Weights of a small encoder-decoder audio transcriber.
Training: 3200 steps, batches of 64.
Rows from block 4 of the text decoder of a small encoder-decoder audio transcriber, named by matrix and row number. Rows with one number belong to one neuron. Each number is 500 + 40 x the weight over its row's rms, rounded and kept within 0 to 999. All counts start at 0. Numbers have three digits each.
After each neuron's rows are labels from the 100 texts, of 14976, where the neuron reaches its highest value: "fires on" is the input token at the peak. Only what is clearly more common there than usual is listed. The data: short read English sentences (LibriTTS-R). In brackets: how many of the 100.
# fc1: MLP up (decoder.blocks.4.mlp.fc1.weight, 384x192), inputs 0-63
# fc2: MLP down (decoder.blocks.4.mlp.fc2.weight, 192x384, transposed), outputs 0-63

fc1.265:550498495529478492437513489580511614447477468534443443456462504457475483520496478483459494468523441530498534435462544455495537543544535490465480476508522539484474532531529474510503567557543524
fc2.265:492457526522511467565582506536462542511571595524534449527424590502495502495510494485497500495451499545517406477506497455565432476498523542452475557517495602506496450512538473446520464495582519
fires on: "l" (72); "f" (24)

fc1.320:507506475495513562487441470453532505447476445481508578476540468508476471529548468528513408540521437526582597484484539531529477478532499549497422481464496419484480471525477491514501472536478436
fc2.320:471428543531468518466498460496515522536534432508526467471532540436520474519466487510443449526495476546464524542482563561475446444468468505519480443448496414451514498394526555533583422466502461
fires on: "n" (84)

fc1.224:552545474408478537421513552485540504496441509598491486478538532512513532458560559495515503464528556530543513513498520428602517465484456551439508510508475466563490521497524499483474501532480386
fc2.224:519424410502431439554517577541492568465595489549452537515515526486385448503540478578487522549446499491493499428520457486460511498550480507510544490559497521496454497545465438528477485457547468
fires on: "t" (70); "d" (16)

fc1.30:549479486454526487468519433537513479534420528505555469456498536483548517549474523517483537519506469472500445510498523512435583469584524527538497506484523543456494572495576530488486482502465520
fc2.30:525483574534489490470480508498500474435484454497527508504458451536523525470578478487501467503506530520506507475453429532481444514542490518457468532480444474450457480498498533500474585523462552
fires on: "y" (100)

fc1.95:522550468527509525534544534472549495508433478508552488599498498493517492503498510481468562508438518534479536485489513482602507537454478615511454579474492526579536470450504523465560551520560475
fc2.95:505432431484525482498575520481549554511442562581442505476515478561438575497484515487507492489473517494472517534522505517473516469520497423495500577455463528490577461398513519520414507485506564
fires on: "s" (98)

fc1.206:419546528540485473543478461479454556531489464559605464483540555514458484465469590461446464421490479492458534494496470448496485478525521522484518567487435497491416492498557500423499557550501509
fc2.206:559506465553557517510479454526538415575480562476486561505556514525457508519500421471476474538483453496528419530557486439509500564528480499524492483463491492507441526579474517450483528475524584
fires on: "o" (90)

fc1.263:517500487497538464447484537435519519437484474557441452447467537537561480556572538450512421509509504481542503505563524428557534416457515419503501485504567532519462496484510563473463492492462517
fc2.263:549417533482483461521455558516462482497494516386477525516546465509521462568513496510510606502490542551555522510505474502485596569480455467539508511520513396547493512514444557459459468463486454
fires on: "t" (84); "a" (15)

fc1.161:505473513533531404456512499547466545556492470525530496513463493447555549522497497501401513502475547465511478457464500487480423435484497472534514558467456474494425429558545486484498541510541508
fc2.161:554511489510429493492462493550541494592556556522436473481528496559471434468549530507479532473461498517482558505481552506476517509433538539490444555506511444508521538522528558450501457581450499
fires on: "r" (70); "i" (25)

fc1.23:434463483439481488454475532557470554504474457497556409479511503584504515540473498488433485469461484486492542515479542562498549508557494408528486543478524477505497532462483515440535447446485527
fc2.23:378523528498517499439505494528523524486421542482498494546496470491538495370471466534450520526516473464484450500449496547477485515555473447594559494512530525539515422515499468496502594458427521
fires on: "e" (98)

fc1.312:522510559512496553477576477513507579532551495533472527470479515405524475505509432446523497479595466511460517449536556435512473513503531450554493421526447523481488456516534487485504513469498551
fc2.312:520450479530485563495498515441412424527443529584548494530500503486429465515509444492408452544457556525595483552463501551487444538494477546482501495549519545444514498505471480501412564486546496
fires on: "m" (37); "a" (18); "f" (17); "i" (11)

fc1.83:543429524412544569512444519501487539518485512551496509565574432484440433497483512488462498527492501539519485478533537449493532539522516523470547512482560558510548410558421489475490446535478478
fc2.83:390471508515411508573402470498471482435535563494527476542513502501550505495502491442586441471502556463520431478512499524496541534510508485465544490465510537480485516501471482434427523493458529
fires on: "a" (71); "e" (29)

fc1.242:540498529483494496523538459492544494519517465474488556534498583460488494561506483483435512540464397540453490592484489536541483544458484541534477506464534507506489498479607519546493498524511521
fc2.242:448492578478489469541509529570534521475498465533568499493493538435482452529513529466519469453532518520560537538492530496495484500414544492524447491444565541559521497520528469534441511601471470
fires on: "l" (98)

fc1.121:403508409521520464463501499485499500516481484503498444525435439488493458510519538556481521457569556504489594448508561487514491502482608472474589485489580485490495487505494491487501403430480483
fc2.121:461517510536475516528503517520482532543529455574522544515547449529467531464517432514497520536474469487489409499518485529480463494476515462523497507477469429427493529528479509464541486457465499
fires on: "e" (94)

fc1.72:539524510438505454509527501525478586494576475566534493538484490415475502534594516472443441533503483594498514461514575446554484488522493539500495473580468544487494445568533503482566466516518481
fc2.72:531491480549515460542492516456445522554547451551512427493524470553501462457416548437525501523460504426549508476487562557478503506451420489482480533450425592497543437509603410514501515489521550
fires on: "l" (100)

fc1.240:479502524451514447463510465523580494489488493519563485522510582511509567525524479454461500458485470456463531551540463573474579470458505516531536555479487558465486533509616497552538476439467555
fc2.240:489494431494479512453512515464477503476467463461511484472555560443485470470438473474525538461547432510537627615457528465568533501562547473533526475446462486503505492536466458467529526519499518
fires on: "o" (97)

fc1.199:531489444453577517558488503559528476522517469485531507588502569473427541526559486506568511508496499471453445518508494571501594505508451527503478548473546530511480498543509501565433534460487452
fc2.199:505522556458496437508584500512521551459502456566520500512572427474441528495470459474501487459508525506560494510542426474498473541442551499558502511538430491510513490539444465524445453528455586
fires on: "g" (75); "o" (13); "d" (10)

fc1.217:488490489356532490525497454577439467513437501565466504448457481505536514459451531499512485491489569502527520467491516469479464512483547415450508510512526559436476572465465495553533531477535494
fc2.217:536522486499522536446519510479430519516520515483490490460567459529494512475445562509461491467514461525443490414535517441467495485477546458458495492483443494489486537476490539509503499419590494
fires on: "m" (99)

fc1.106:483490444483534484554445539450520474540432482520456493555545493463472548484476521528496436441476504486519478542506512532492534488515498518528522508502492499467536475524519447467480628543540530
fc2.106:493508465512580462547556515496511573530531500520517452417459505480479561536604499451555466543548525564526474477485487507473501472586529517441490474511481473558565477527441516505481471531469525
fires on: "y" (96)

fc1.292:556486563468471445570443481522511524462531491495469444537526538442519521572449462561510525465498520523506554438438544465537464514481452515486426512519441396427493517590492494465475567515511554
fc2.292:534466477495494506483509480533390528548534481579487494490494468474409462433544553555509534527507397520491505509531508472478520486471517419428491580542438415492525467415504532469477510551485531
fires on: "e" (83); "w" (14)

fc1.291:422549543459506488509511545500520528486508550511509440425542483447503482510558525444433447505430541556518564535471507524458548516484454485541486489486576514504530504532460509483472472487466520
fc2.291:460476475515504444518512560546493482527449538515578454463545449559539463474455507458490538497483472439552429551514453496499532510542484582568502574463482525479437590529490542504437477493458494
fires on: " " (100)

fc1.29:516536448560517577483460515455553511510534531508435497489419394480431530544540469585514509492543476553573524507553514435485480512481561533543513490495502535409501400459531557477472494489499476
fc2.29:517463539462499480546591489461571527534483435540489462527444508502515486464412534425474459546502554509412486507526496522440469556476532547524464495495478466480511502443493491456536509457505523
fires on: "a" (45); "c" (33); "m" (8); "l" (8)

fc1.219:506494481515426522500506529484462532515464450455566576505515516469466488533476540549486452485473524471492455435446528593546547502475460550420465473470513487581409461512579553485482536465543485
fc2.219:457491514513459546490452536523529533507497483505446531552416562445515523461529494486515483493459456512534515479494559473479471510549488470543529525603520525468542472437454537416544546414449477
fires on: "u" (34); "o" (21)

fc1.70:540533468496530541416467486498463479464519588515536532497471471447511564545498540462544549484440458506502460537507540445467506490419449520451518501478517583469510456516570576555463475461462520
fc2.70:465477427478481527526458532470451530529489511474492536496444528542430530428502497428525460441442563439450470500483486503497477519468496477491451476474503490448453461510460495433551513521471472
fires on: "a" (68); "i" (21)

fc1.131:491500497479489464547493473542422560526516441489533513510449413500467471500567441440467519471511479529557493475539518427476500464557503465488486546452527496487485507446559498511438458488464505
fc2.131:515561475520486509499548445505521510409490562456513522441539453509568506591486466505443473488465574532558545528514534532505472591455512488549484506527503516522436528481476469513482493468482533
fires on: "r" (57); "n" (23); "h" (16)

fc1.293:477482555467516507523481411539534398530505443579487436522475545530509483460477457440422484544473504623532561543538584524494507507494519599527446513486467522515527518484463493425458469519493492
fc2.293:497486486605490502502492448492477498483547491489428507590454475466462416513547541591542445425562481592512478501521514481532475498503494489511483467498544519522499541481475502505465480544418474
fires on: "g" (100)

fc1.376:483522452452499438477515510479441533546463486512487403464520461505519543480467518528473465496489461513494600523493498492562484531501458455455476522522504469463462421473512528518459478486563515
fc2.376:519493495534499510540524479536453498520463551486478509502444521478508502488570526512487532481488473543489493464481494457526540488441511507555542568581504425510447481512524588449514382484620551
fires on: "y" (91)

fc1.332:509517476506474570478453471495495475432487575532549510422430476409508470500475546475485496497517485519518500505468511556544527533460452519468472468498532558513449604564532538553491555556447566
fc2.332:500601503453519495515404515486504439500502530541539501468511638472541529445484492444508442486533529511431522436520570564567416490593498471448509464566469505509509519523471579499555440542466506
fires on: "i" (84)

fc1.298:498496435495504497573431425474504529518414549539565423475517487545509576450536540459522460447470465473488477449561520477502553562475485544556511476510516542483521492454489473477521525528480490
fc2.298:468454506440514464490510627502524513484515508605476449541449460511504512558500496474540548558581534554478458527471495499469488437536511475466475574520540480515507525435509485473541479511550507
fires on: "k" (46); "p" (37); "r" (17)

fc1.339:473548537505545472462463553480513426491464524489439498497432434494473484465478520567543478450568497551508510432550518514465517490537496555448495462513518523568525520450424455475509486458516486
fc2.339:529427490503473477536472482532523498524451588468530519423525513472496487487517441587474467519457559519571502502578538466515502516534535458576479484448478533510436451564407537452539509540461490
fires on: "y" (93)

fc1.123:546480527467487455464526600461394449548493529523508471522559505426508448440558529522509467489476493493501510504491450502508560564509549553442497464479446489577547517493561502490487491558561517
fc2.123:459521432559529541484462497467419526500478586559495536506548471563528543522473450525488548535543544513558446505571482512521482533486545551582542523429452458431435459494430532514424507481432441
fires on: "m" (40); "n" (31); "r" (16)

fc1.335:461493497499452459507531523466549449521511523524537439549536518566509512499479556529515413470442443481519538521481504506480465459477525517488521496518534438517451483536517448550509481497509502
fc2.335:536500479528483462506557496565532538486447535546523509479549451534492509507540495574478563577517479498461509496519451498568518454529540501556452520537431524493532458528461487497539484493496461
fires on: "d" (90)

fc1.281:510513490462485508466477501488543507529468494449457538411565507400433533586508454518522430497495472587452557447461453503412495453534566491497513550477447451475498439502507462541551513503524519
fc2.281:408584505504466421574506586500511568583499457506530521510528490507428519531516516451517454605517515487487503475466508498443473537499485515446574574468459575490527430503523523456439481475493457
fires on: "w" (66); "n" (19); "m" (8)

fc1.69:557476441428505536511543496493510478505538523420493466522429492512468570493471490573476487543530517560479450577381511503497470439485517474537537446516479505517507435575470607508552476513487423
fc2.69:497456464533524508491513511464529543488466436414485440484527494524526522467509540492495513482485529522522506538525502492435487485461472551392489485476481601480519541488531457471524447426461528
fires on: "e" (60); "a" (40)

fc1.215:482589552463512539590546545511480560494523485534553469496481513543425469460550499519416468540491445515452457506547556532514534495571498472480535499493505579504469458464495502527450512453526463
fc2.215:499515533558470422448471545467523500391514490444514481565501532503502506538515518469565464574547535459525473499482454511491481464495542498547489509451551541490453468570501478467538521496483469
fires on: "l" (78); "i" (12)

fc1.38:494503487495538489443513472509526505465489542501516511514554462430554553521490469449528473462530400500554495593532561474576538543508483571561524503530449518489462547513421447574509483498452509
fc2.38:431581518533535424599502577534494475529440514601469534510489556532449513602500525551539567511509476521508466431486527489523536538531497594464480510474549516512484543513482444487526453531498487
fires on: "i" (100)

fc1.245:572515472526577485504490473605436486486533480555529502544440483475454435512578522506517473521505517510475545511522548471469449491424561401495513437402543496462520511514519475512486540515526481
fc2.245:425579453499505503538528467587506542546455477531483488565491483455550468491442565496543554514496510575457432478510475476499503414507524512510584555541506510444466566491511556525488507510482517
fires on: "d" (41); "l" (20); "t" (17); "r" (9)

fc1.158:487462475570470492479500530438549474473528460532436594486437498546509517487433456532530494586521478472523516479520534478495473512477576439489446468500438466488424548502527510476566472546519478
fc2.158:550470509504514451596523538476509490491550527484509449534483557444432495496559498406472543481576471469483444579482538509459471534444510478489529521493462480479529512438502570443509410441480530
fires on: "a" (63); "e" (31)

fc1.74:491539538485493496507546501492487514475505471472521459493472513591529552522498452495430473426589489456479465480496482469583570502531472502535466557406465509552451515531534466528482507570561532
fc2.74:461489528444534559598531472470509522455536467443468527509437475546500492509454467491543474543506541508492490442463582461450541466520480488540520505459424600569428510503523522488513566538509491
fires on: "r" (74); "o" (18)

fc1.311:494517487395514495408470520531539476566480524431519460578463551511504580507583516501478477531494495499403549494454564489493485525410545512435566459474498414512471525532430500478511504524515456
fc2.311:533530471521491499456451457475557499552481552508531403520508462452488458525544475480502422502565522403544475497542499464468497580484496528477503485575418520448538531583524391556388484537510510
fires on: "r" (83); "m" (11)

fc1.324:530554529519512471504486486502527431486465513574473458537575413533451472542584546556559522426403448490472498486515570561493539500516556474429499471456506491514454456462505432456524564542538512
fc2.324:514508441441476504514553489441480518504586495515538465500459535410462526418538465464501540488455537492561499515511506430513505518562477565535458512463485528448585495449471503418487484494488430
fires on: "w" (100)

fc1.349:473484527532549461473439533488424454510502477510522460485473489527531550474516518438488523493490474492482511394571498542519542514514483598500415555516504462430557597534454513492486493517509503
fc2.349:482455517489551444519527511510483439538531522529524561403529523373498491473505425497514506546425469529565466547502446535553498468519514515552500440453526461485488495508499463482548535587543531
fires on: "t" (47); "r" (30); "w" (21)

fc1.181:440517537452434478572472534489489562572504407546514491452454522479493510512494472454499457465496484480505503463467455400553515510477468522555494529444424493517518558490458507451494535482494465
fc2.181:540479531512492507570476493515503541475557540454489592454479508572527493501519572474521509536414534417466541546579576490509531500478449551496502537506507456500527549510479535505447565545468495
fires on: "d" (100)

fc1.380:531512540417462537496462490492523546543527608443531476509600468497466533465527510516505485542452470529567512458459481473514515521489450537460462520499500502576474515465502505522556518540469515
fc2.380:551486447469470499524460488478485469443484529450450501513521432548490505495500501434529522536467479473599432470487470499463520529510507503524496584511486461552562491523514498432496507499474510
fires on: "k" (45); "m" (26); "p" (10)

fc1.379:443464535517536464504500471505472463511530474547549495555497476471469514463489463470466529505523422537511540475474462437413528544533512485420465568584431482473532538554483529562586527454550489
fc2.379:419536501554465478502510479465499438500464509532522501450555461500452433511512446524512539563500516479527526513599516542482483602584489468487474475515510445496475501520528496514615498494434473
fires on: "d" (63); "h" (16)

fc1.357:581484550473488470457486482469477563522533523517553490537610488552460453473488510501387452471458559510474473447461567500452514477544466473476453492507505481576487503529497551534561496476494532
fc2.357:494600488434514442472516523491557566520502532427506515465537556508555502475503450602528470531497529489518545610483481519558487424435461501431446451430428420468487486444454611508491509463495510
fires on: "u" (64); "o" (29)

fc1.39:522433453485565432463526458509515540427449493506518504479413530488545518503448500507525463500525479497452576475499597522486518547495556554485553502440498506530475431543598391462561530448551525
fc2.39:460451520512482490471510488562480441451501568380490498514462541511477506559498520532438488530493488475484446541469491551511513484504534501393515510470487570523552438525474461514508576420494568
fires on: "'" (85); "o" (15)

fc1.137:470503505480417528529470496519563589508453529407512541507550494426498452463497512526495539505552466501551531457536484562473498560487502483482516443495611479523538502476479492508507510549548558
fc2.137:528532510585506509509530456514480548476476530483496525489413533473436505460499571524426543530570526502507479501508473463487518512563514515452554471533525518445488541466488523489538508528501499
fires on: " " (99)

fc1.2:548458553531484538515568484452420397498446500459497486503557522460484570531489470523490449540468498516433538504522525467488437409493522479504544535526567427532437550480570451482539539521488481
fc2.2:568523462490529482459522471489449432533497539475536565506499571430526556479491517462508496551514547487496464520547467491513544542497496462545560500393434532556537414498485491539539504502499517
fires on: "a" (90)

fc1.148:551587423470456530458506491580481461461456501466546483524477465445504574541557477478516471507494454519475566489485495532484430546449517541575504532434470500531485502486514435469511494589520534
fc2.148:402514542458505495566522513519501462509510541469613544573450481548525499590557432517508548460478503469470421551493518492533480498528585490463469547466513555528483517541464387449576480493484537
fires on: "'" (99)

fc1.62:570448495489471550437411534552481473464438511443538487474591444483536572528492534517458447542534424568462552516582493526541460456519534534588525519451533490506509520527466452448533485490496521
fc2.62:478463492523511496439402468508496482463521452521452537502499530449572464489531510553494497490517487481500457509525535480527548520478503499511450600422552493472466491539506481494465493449460510
fires on: "f" (58); "e" (22); "x" (12)

fc1.64:514523551531416531498518500538485527472513472471569506460500479462523560489508534456574500499538518576448455484500508583510516401517494485442510505527499559507484490570462537402483495458474415
fc2.64:507437554512461512507479487553444488474483540476504430495453541563486534500579497533539533496494480532515465458519561495452520517520538523534479510495418482512516525493563537406492435537526477
fires on: "r" (59); "e" (35)

fc1.55:580531518517486517539482505527494443533547519493529429589519487518567573507547464451511418459498477514423557503466513556485476461535554454496451507522485443489461495476494469432529560497476453
fc2.55:485469459460510514506510533561508453534482502554585500464481480593488470462482538501577472523501453549498451474503445493434492487493545541493535559517546470500508475504521556516454525482590512
fires on: "k" (38); "n" (26); "r" (23)

fc1.343:434443520473543491511481442576492458520476551548529515501424468515541506534493482461555471513514468547524545552530555539469488554535614575486417501492537517456439494531534486501434544537473518
fc2.343:480451489561547551540545489517496528492415445520516504529578476506442401521488535560495497566502508522527525490477590528491506447505544482491475487513515488509569457503466459517512468536458517
fires on: "g" (56); "c" (28); "n" (16)

fc1.248:488562520526507535534495459556516471547549530491521495500527439583512560521493472540504471461479485499475518513507452501499534523473488478477520431502509451463481478516454501437451547467556503
fc2.248:506500523569429478494451525538463478493469542526507420441529552524560490530525494515491458497454495538483455466491473611431470530536473453462509496490531404529533499580501515493507506487517443
fires on: "k" (100)

fc1.101:471474496457533523460495533485527519468518460514496438525532472467429441508517491550525465547465512501493578534485481495456461416520512498463524522519432478496554467501508592428578474506515516
fc2.101:422467471527456500510550500473495541471499378491532479478438517484528547513507483474562512526552540485533474439464489503471509445525503534539425519502557488443511460498492540519451490538549563
fires on: "e" (96)

fc1.316:538492434528549489422524445513495534542488499537453481471403509491496541436402504465537450475465483486414441469538470573567518550499525506476517450410491485480455462478523435466533507520494432
fc2.316:498442509500493519483505491482524471500549558456443493544498507474515520515485448475525388542553467557462543535406506474494535460582478521494469569454475467471512521428533510470544492504536486
fires on: "s" (87); "l" (13)

fc1.46:536518527518372473526518527465504570528384448507559498467537491507529526526524505504379453497533496516515524531526511523434496614552520477509470457515505456485476582514479544523508497456484432
fc2.46:535517603519489491553427577514501525463511478452465447501465497494474458541536475441479486513476533562500544525534544479490499436532466435509474495527499532516491441427567595557500507468504471
fires on: "a" (70); "i" (30)

fc1.109:501457443512485533480538530455531461513507569558454461515523488468474533457481536481516491465529553481481463520462533485499462613598488494511515535429503430538458484467499476530547507477497552
fc2.109:501538465580485524552498441440488459525485548520501529535574544537557536484491490475535528504573509503582536459577526521429512447508531502444478555448439441515526485481499557481497491531546443
fires on: "w" (49); "l" (17); "t" (16); "u" (11)

fc1.230:505540542563507559393460527493591585548427546464522496487563472514471450464473599551516481472452488447480482417564494513474538476507513481505509442506531498496470451463503462459496536543523526
fc2.230:480479505528511454530518475528477487466534414422476518525453477478522475411457460503520541454612559497489544510494513586420415553538507466472548551553530485510533509502525473466519547527572546
fires on: " " (100)

fc1.182:485465545509508518500486477526502518474534489507494454550478509511495495561476553556563545504472496419577494449495587500462497524477548530482498487511542525487424539556463476522489455470493457
fc2.182:543531498492542445499505524500467551532549500454465544616504469512462464526561404525481456445542503524531479454533525509515527472455432524451519486496479496491481504494457532549483489519502440
fires on: "o" (100)

fc1.272:555598472457477563501459486467534576615493498535457511444527532527447416479568503575474414556548511483518517488470449526518491502485520551504448498471523484482498518549482510523473468510473480
fc2.272:441500499466528452506567452452462471490556501483538518550525490392501498524530547536529558555475499491471470470503466474505486504452514564489487577479469506564465464508450457487564441444536490
fires on: "d" (65); "n" (24)

fc1.98:481492497484560535473493443579518508503542462581527477591490510445441437502478469482467448462499511451466508529481508455582543582516533557469517473507492439503514535534534567559498492529549441
fc2.98:548476490532517453519452460436552546542500425446438523513474546497479485488470460534532428544540482511524534463584528592539548508471510504510508506533457451418442464465538538532437519579527503
fires on: "f" (100)

fc1.147:518581477510488475585434555556535538511517502554535470505489555495531466522447525462463477437494503527530482439456433502504503468411489500456441508461436522497498503520462462510552456511474495
fc2.147:475533523445518406482420546492456480508505495519537575513503441499440459459504530536443530484463488542541505480594491459518470507595506539449497482505454463489531469591491528508477532511487471
fires on: "k" (52); "l" (24); "r" (9); "u" (8)

fc1.78:477497470447541502490505538580508479520515508549465473499467561503483442501492496511421433440537482441498514516457407512489511512539502539489489473405553542528557534509567463514576409473514509
fc2.78:434526486461468477521546476564520526463517466529540505560503467523476473573453467468474517510540455492438510482468487477538447493477504432520478480453560501472596489495473430497553458532505489
fires on: "n" (52); "u" (48)

fc1.27:387541516529540499471471463407544507515507488511509507474538476482493536538483506519572447541571516472461574499510430481527495509471586534515545478488573466508445522482503478558541500539540520
fc2.27:518514497454471509517507540450456440558467530468494525522435514629476519469508494399574532489462453482513527557542515491538506544546567479548621469533470474481523561551439445492478505484504515
fires on: "y" (72); "f" (23)

fc1.169:506551538448515466541460543513538529524522512518497503508498447506405556601518467497502501485500487494572568488492479479578505507432529503467513513513400568450522509453533488477554468567511471
fc2.169:468542479528484439498435487486483436594526467522524558416488451548558539551489464499528528546442503449489453492485518475511484449473476452559478435497561508458498579541441496507534550562480452
fires on: "d" (75); "a" (21)

fc1.362:478508444486475500436501566495495484549494524488527473515501462401494513462448445519514512549538478478532468440506524451463448560463553508496536523419498464573463568525520478515476572569502535
fc2.362:409497439507476507536443494494507527575492505484526467472525440484429468488535459511498587477533527442532530465486518493462436482526626484544522441430469514466492511533528512489448527558437570
fires on: "e" (96)

fc1.369:539549480424420481557543520425568540557539557514520574533496497501488458478499538474538467423548421463504525462487521493406475502481515532537474546508443506502452489432507487539429521531442432
fc2.369:571454509444512523483434480481458485465526511551505483492532464520468441479482462490527504496529439594538486515500449498556502372557475476565421492464484531466445562513519490523489520522464528
fires on: "d" (85); "g" (12)

fc1.279:473480474460453584496495482500456595464451503567555530404485532413509526488520537438450534472551564514475485476538487520539488477505489550520501510509540509486448543492468463512457427510531460
fc2.279:514477528451545467492495441506421461471506542545570553463412516534516521528502496486537443526524492473487487534463478464496549493488438498436495463534493496444534501472508478555463492541490579
fires on: "l" (29); "o" (24); "e" (21); "a" (13)

fc1.7:400575452539522488420515502447537438448499486480543549454500469447508532444488497488460416528547478518497453474470534491491543565492517489449463523500464530497494511544497578478506507446545447
fc2.7:540532503496491521506581536491530512508512520526473559450458439491562463483508501434420438525535498482464501448462473514471490515494520448491493509492537537506504465450407561479488418558539490
fires on: "o" (39); "i" (29); "<end>" (18); "d" (14)

fc1.93:487487455424488538514478478489447427474462479492550502510524488469503484541462498479560489483500444541523525496515544450468559468520552469441471421496542466431482501507585525486477529524516480
fc2.93:519500502488527540588510490536510473447567489493536499474464479534505505517482441535409430467554545537424468513525567539476470551568490452569575452534512609431433429468489531529541492555501480
fires on: "m" (81); "n" (13)

fc1.189:509467500425477516548576530532581499543480523539601510444477512469448536558430503513422563547463493473494443531475522514457508451507500511508558517509467520596449537533492560488534527507510478
fc2.189:491517395503419542491470530520545579489561488510498534465524468447446476523504516570482483525476425510495564500496514490514465487531481495518487457565430545526491520581540474516535513492526455
fires on: "u" (57); "a" (43)

fc1.329:428548524490495508465540520465522503494457476482470531459532560443441547553499484506530485488412446473509509490533536527507509474567516396519481482574476471565506494482507458456555490580505545
fc2.329:498456562563507448533496506544553491476502562422497514510515464456499477617523484478582511528456531521506463487489413521493472469484520520503459582548572533487491495437494441429499521491539540
fires on: " " (99)

fc1.260:494497490565494462466447486500496536538466513478510441551415434472496521493497486485490526447443511466586481413523542499499466486442498524518526534498483454445497551525464446510484578539497461
fc2.260:493471506481531496575471502483523445613532545555497524476407510523444518576510533498487435513508474499541494507540418512436502450538554488458545482510489486490489516536460449476457551495516450
fires on: "g" (72); "w" (10)

fc1.253:451504527532551536452468535596557466542555542488526486496451539548515490573537406566541524437501525499542516450495513516503530476486480559468471469547456526474481513503518569465478505564541521
fc2.253:447533484487526426494527532499538500528503542486432589519489470529513524459471438526472549415508540481461418462577460514477496588470413478502539531456507531570567535535467513509471456482527486
fires on: "o" (73); "a" (27)

fc1.334:480522530461452459442568462465529510505447512489452495502564426539568541518534495530451513479440502450478570481499460459459568422539529545517512491483536515513501456489532487428553571526529474
fc2.334:482515410481506527464511516481471497504511480537541543472445503472476597524482519452551430502511462454454552498510540530589483492472439472426459517482464493549532485495541568427545591491498543
fires on: "r" (55); "a" (13); "n" (10); "u" (8)

fc1.175:489510488455504466522506486507497522464484474463513456497497560482457573579405521500528503493502519442500524469515526554528458475562495483544486446463545518465429463413505496492520450507474614
fc2.175:511580535469545507466489496459492536564507551449480530534526522506497537503515489493607475422441486510506494502425523456468488476479542428477490426446477528496481499557410586461482530487547480
fires on: "w" (38); "u" (35)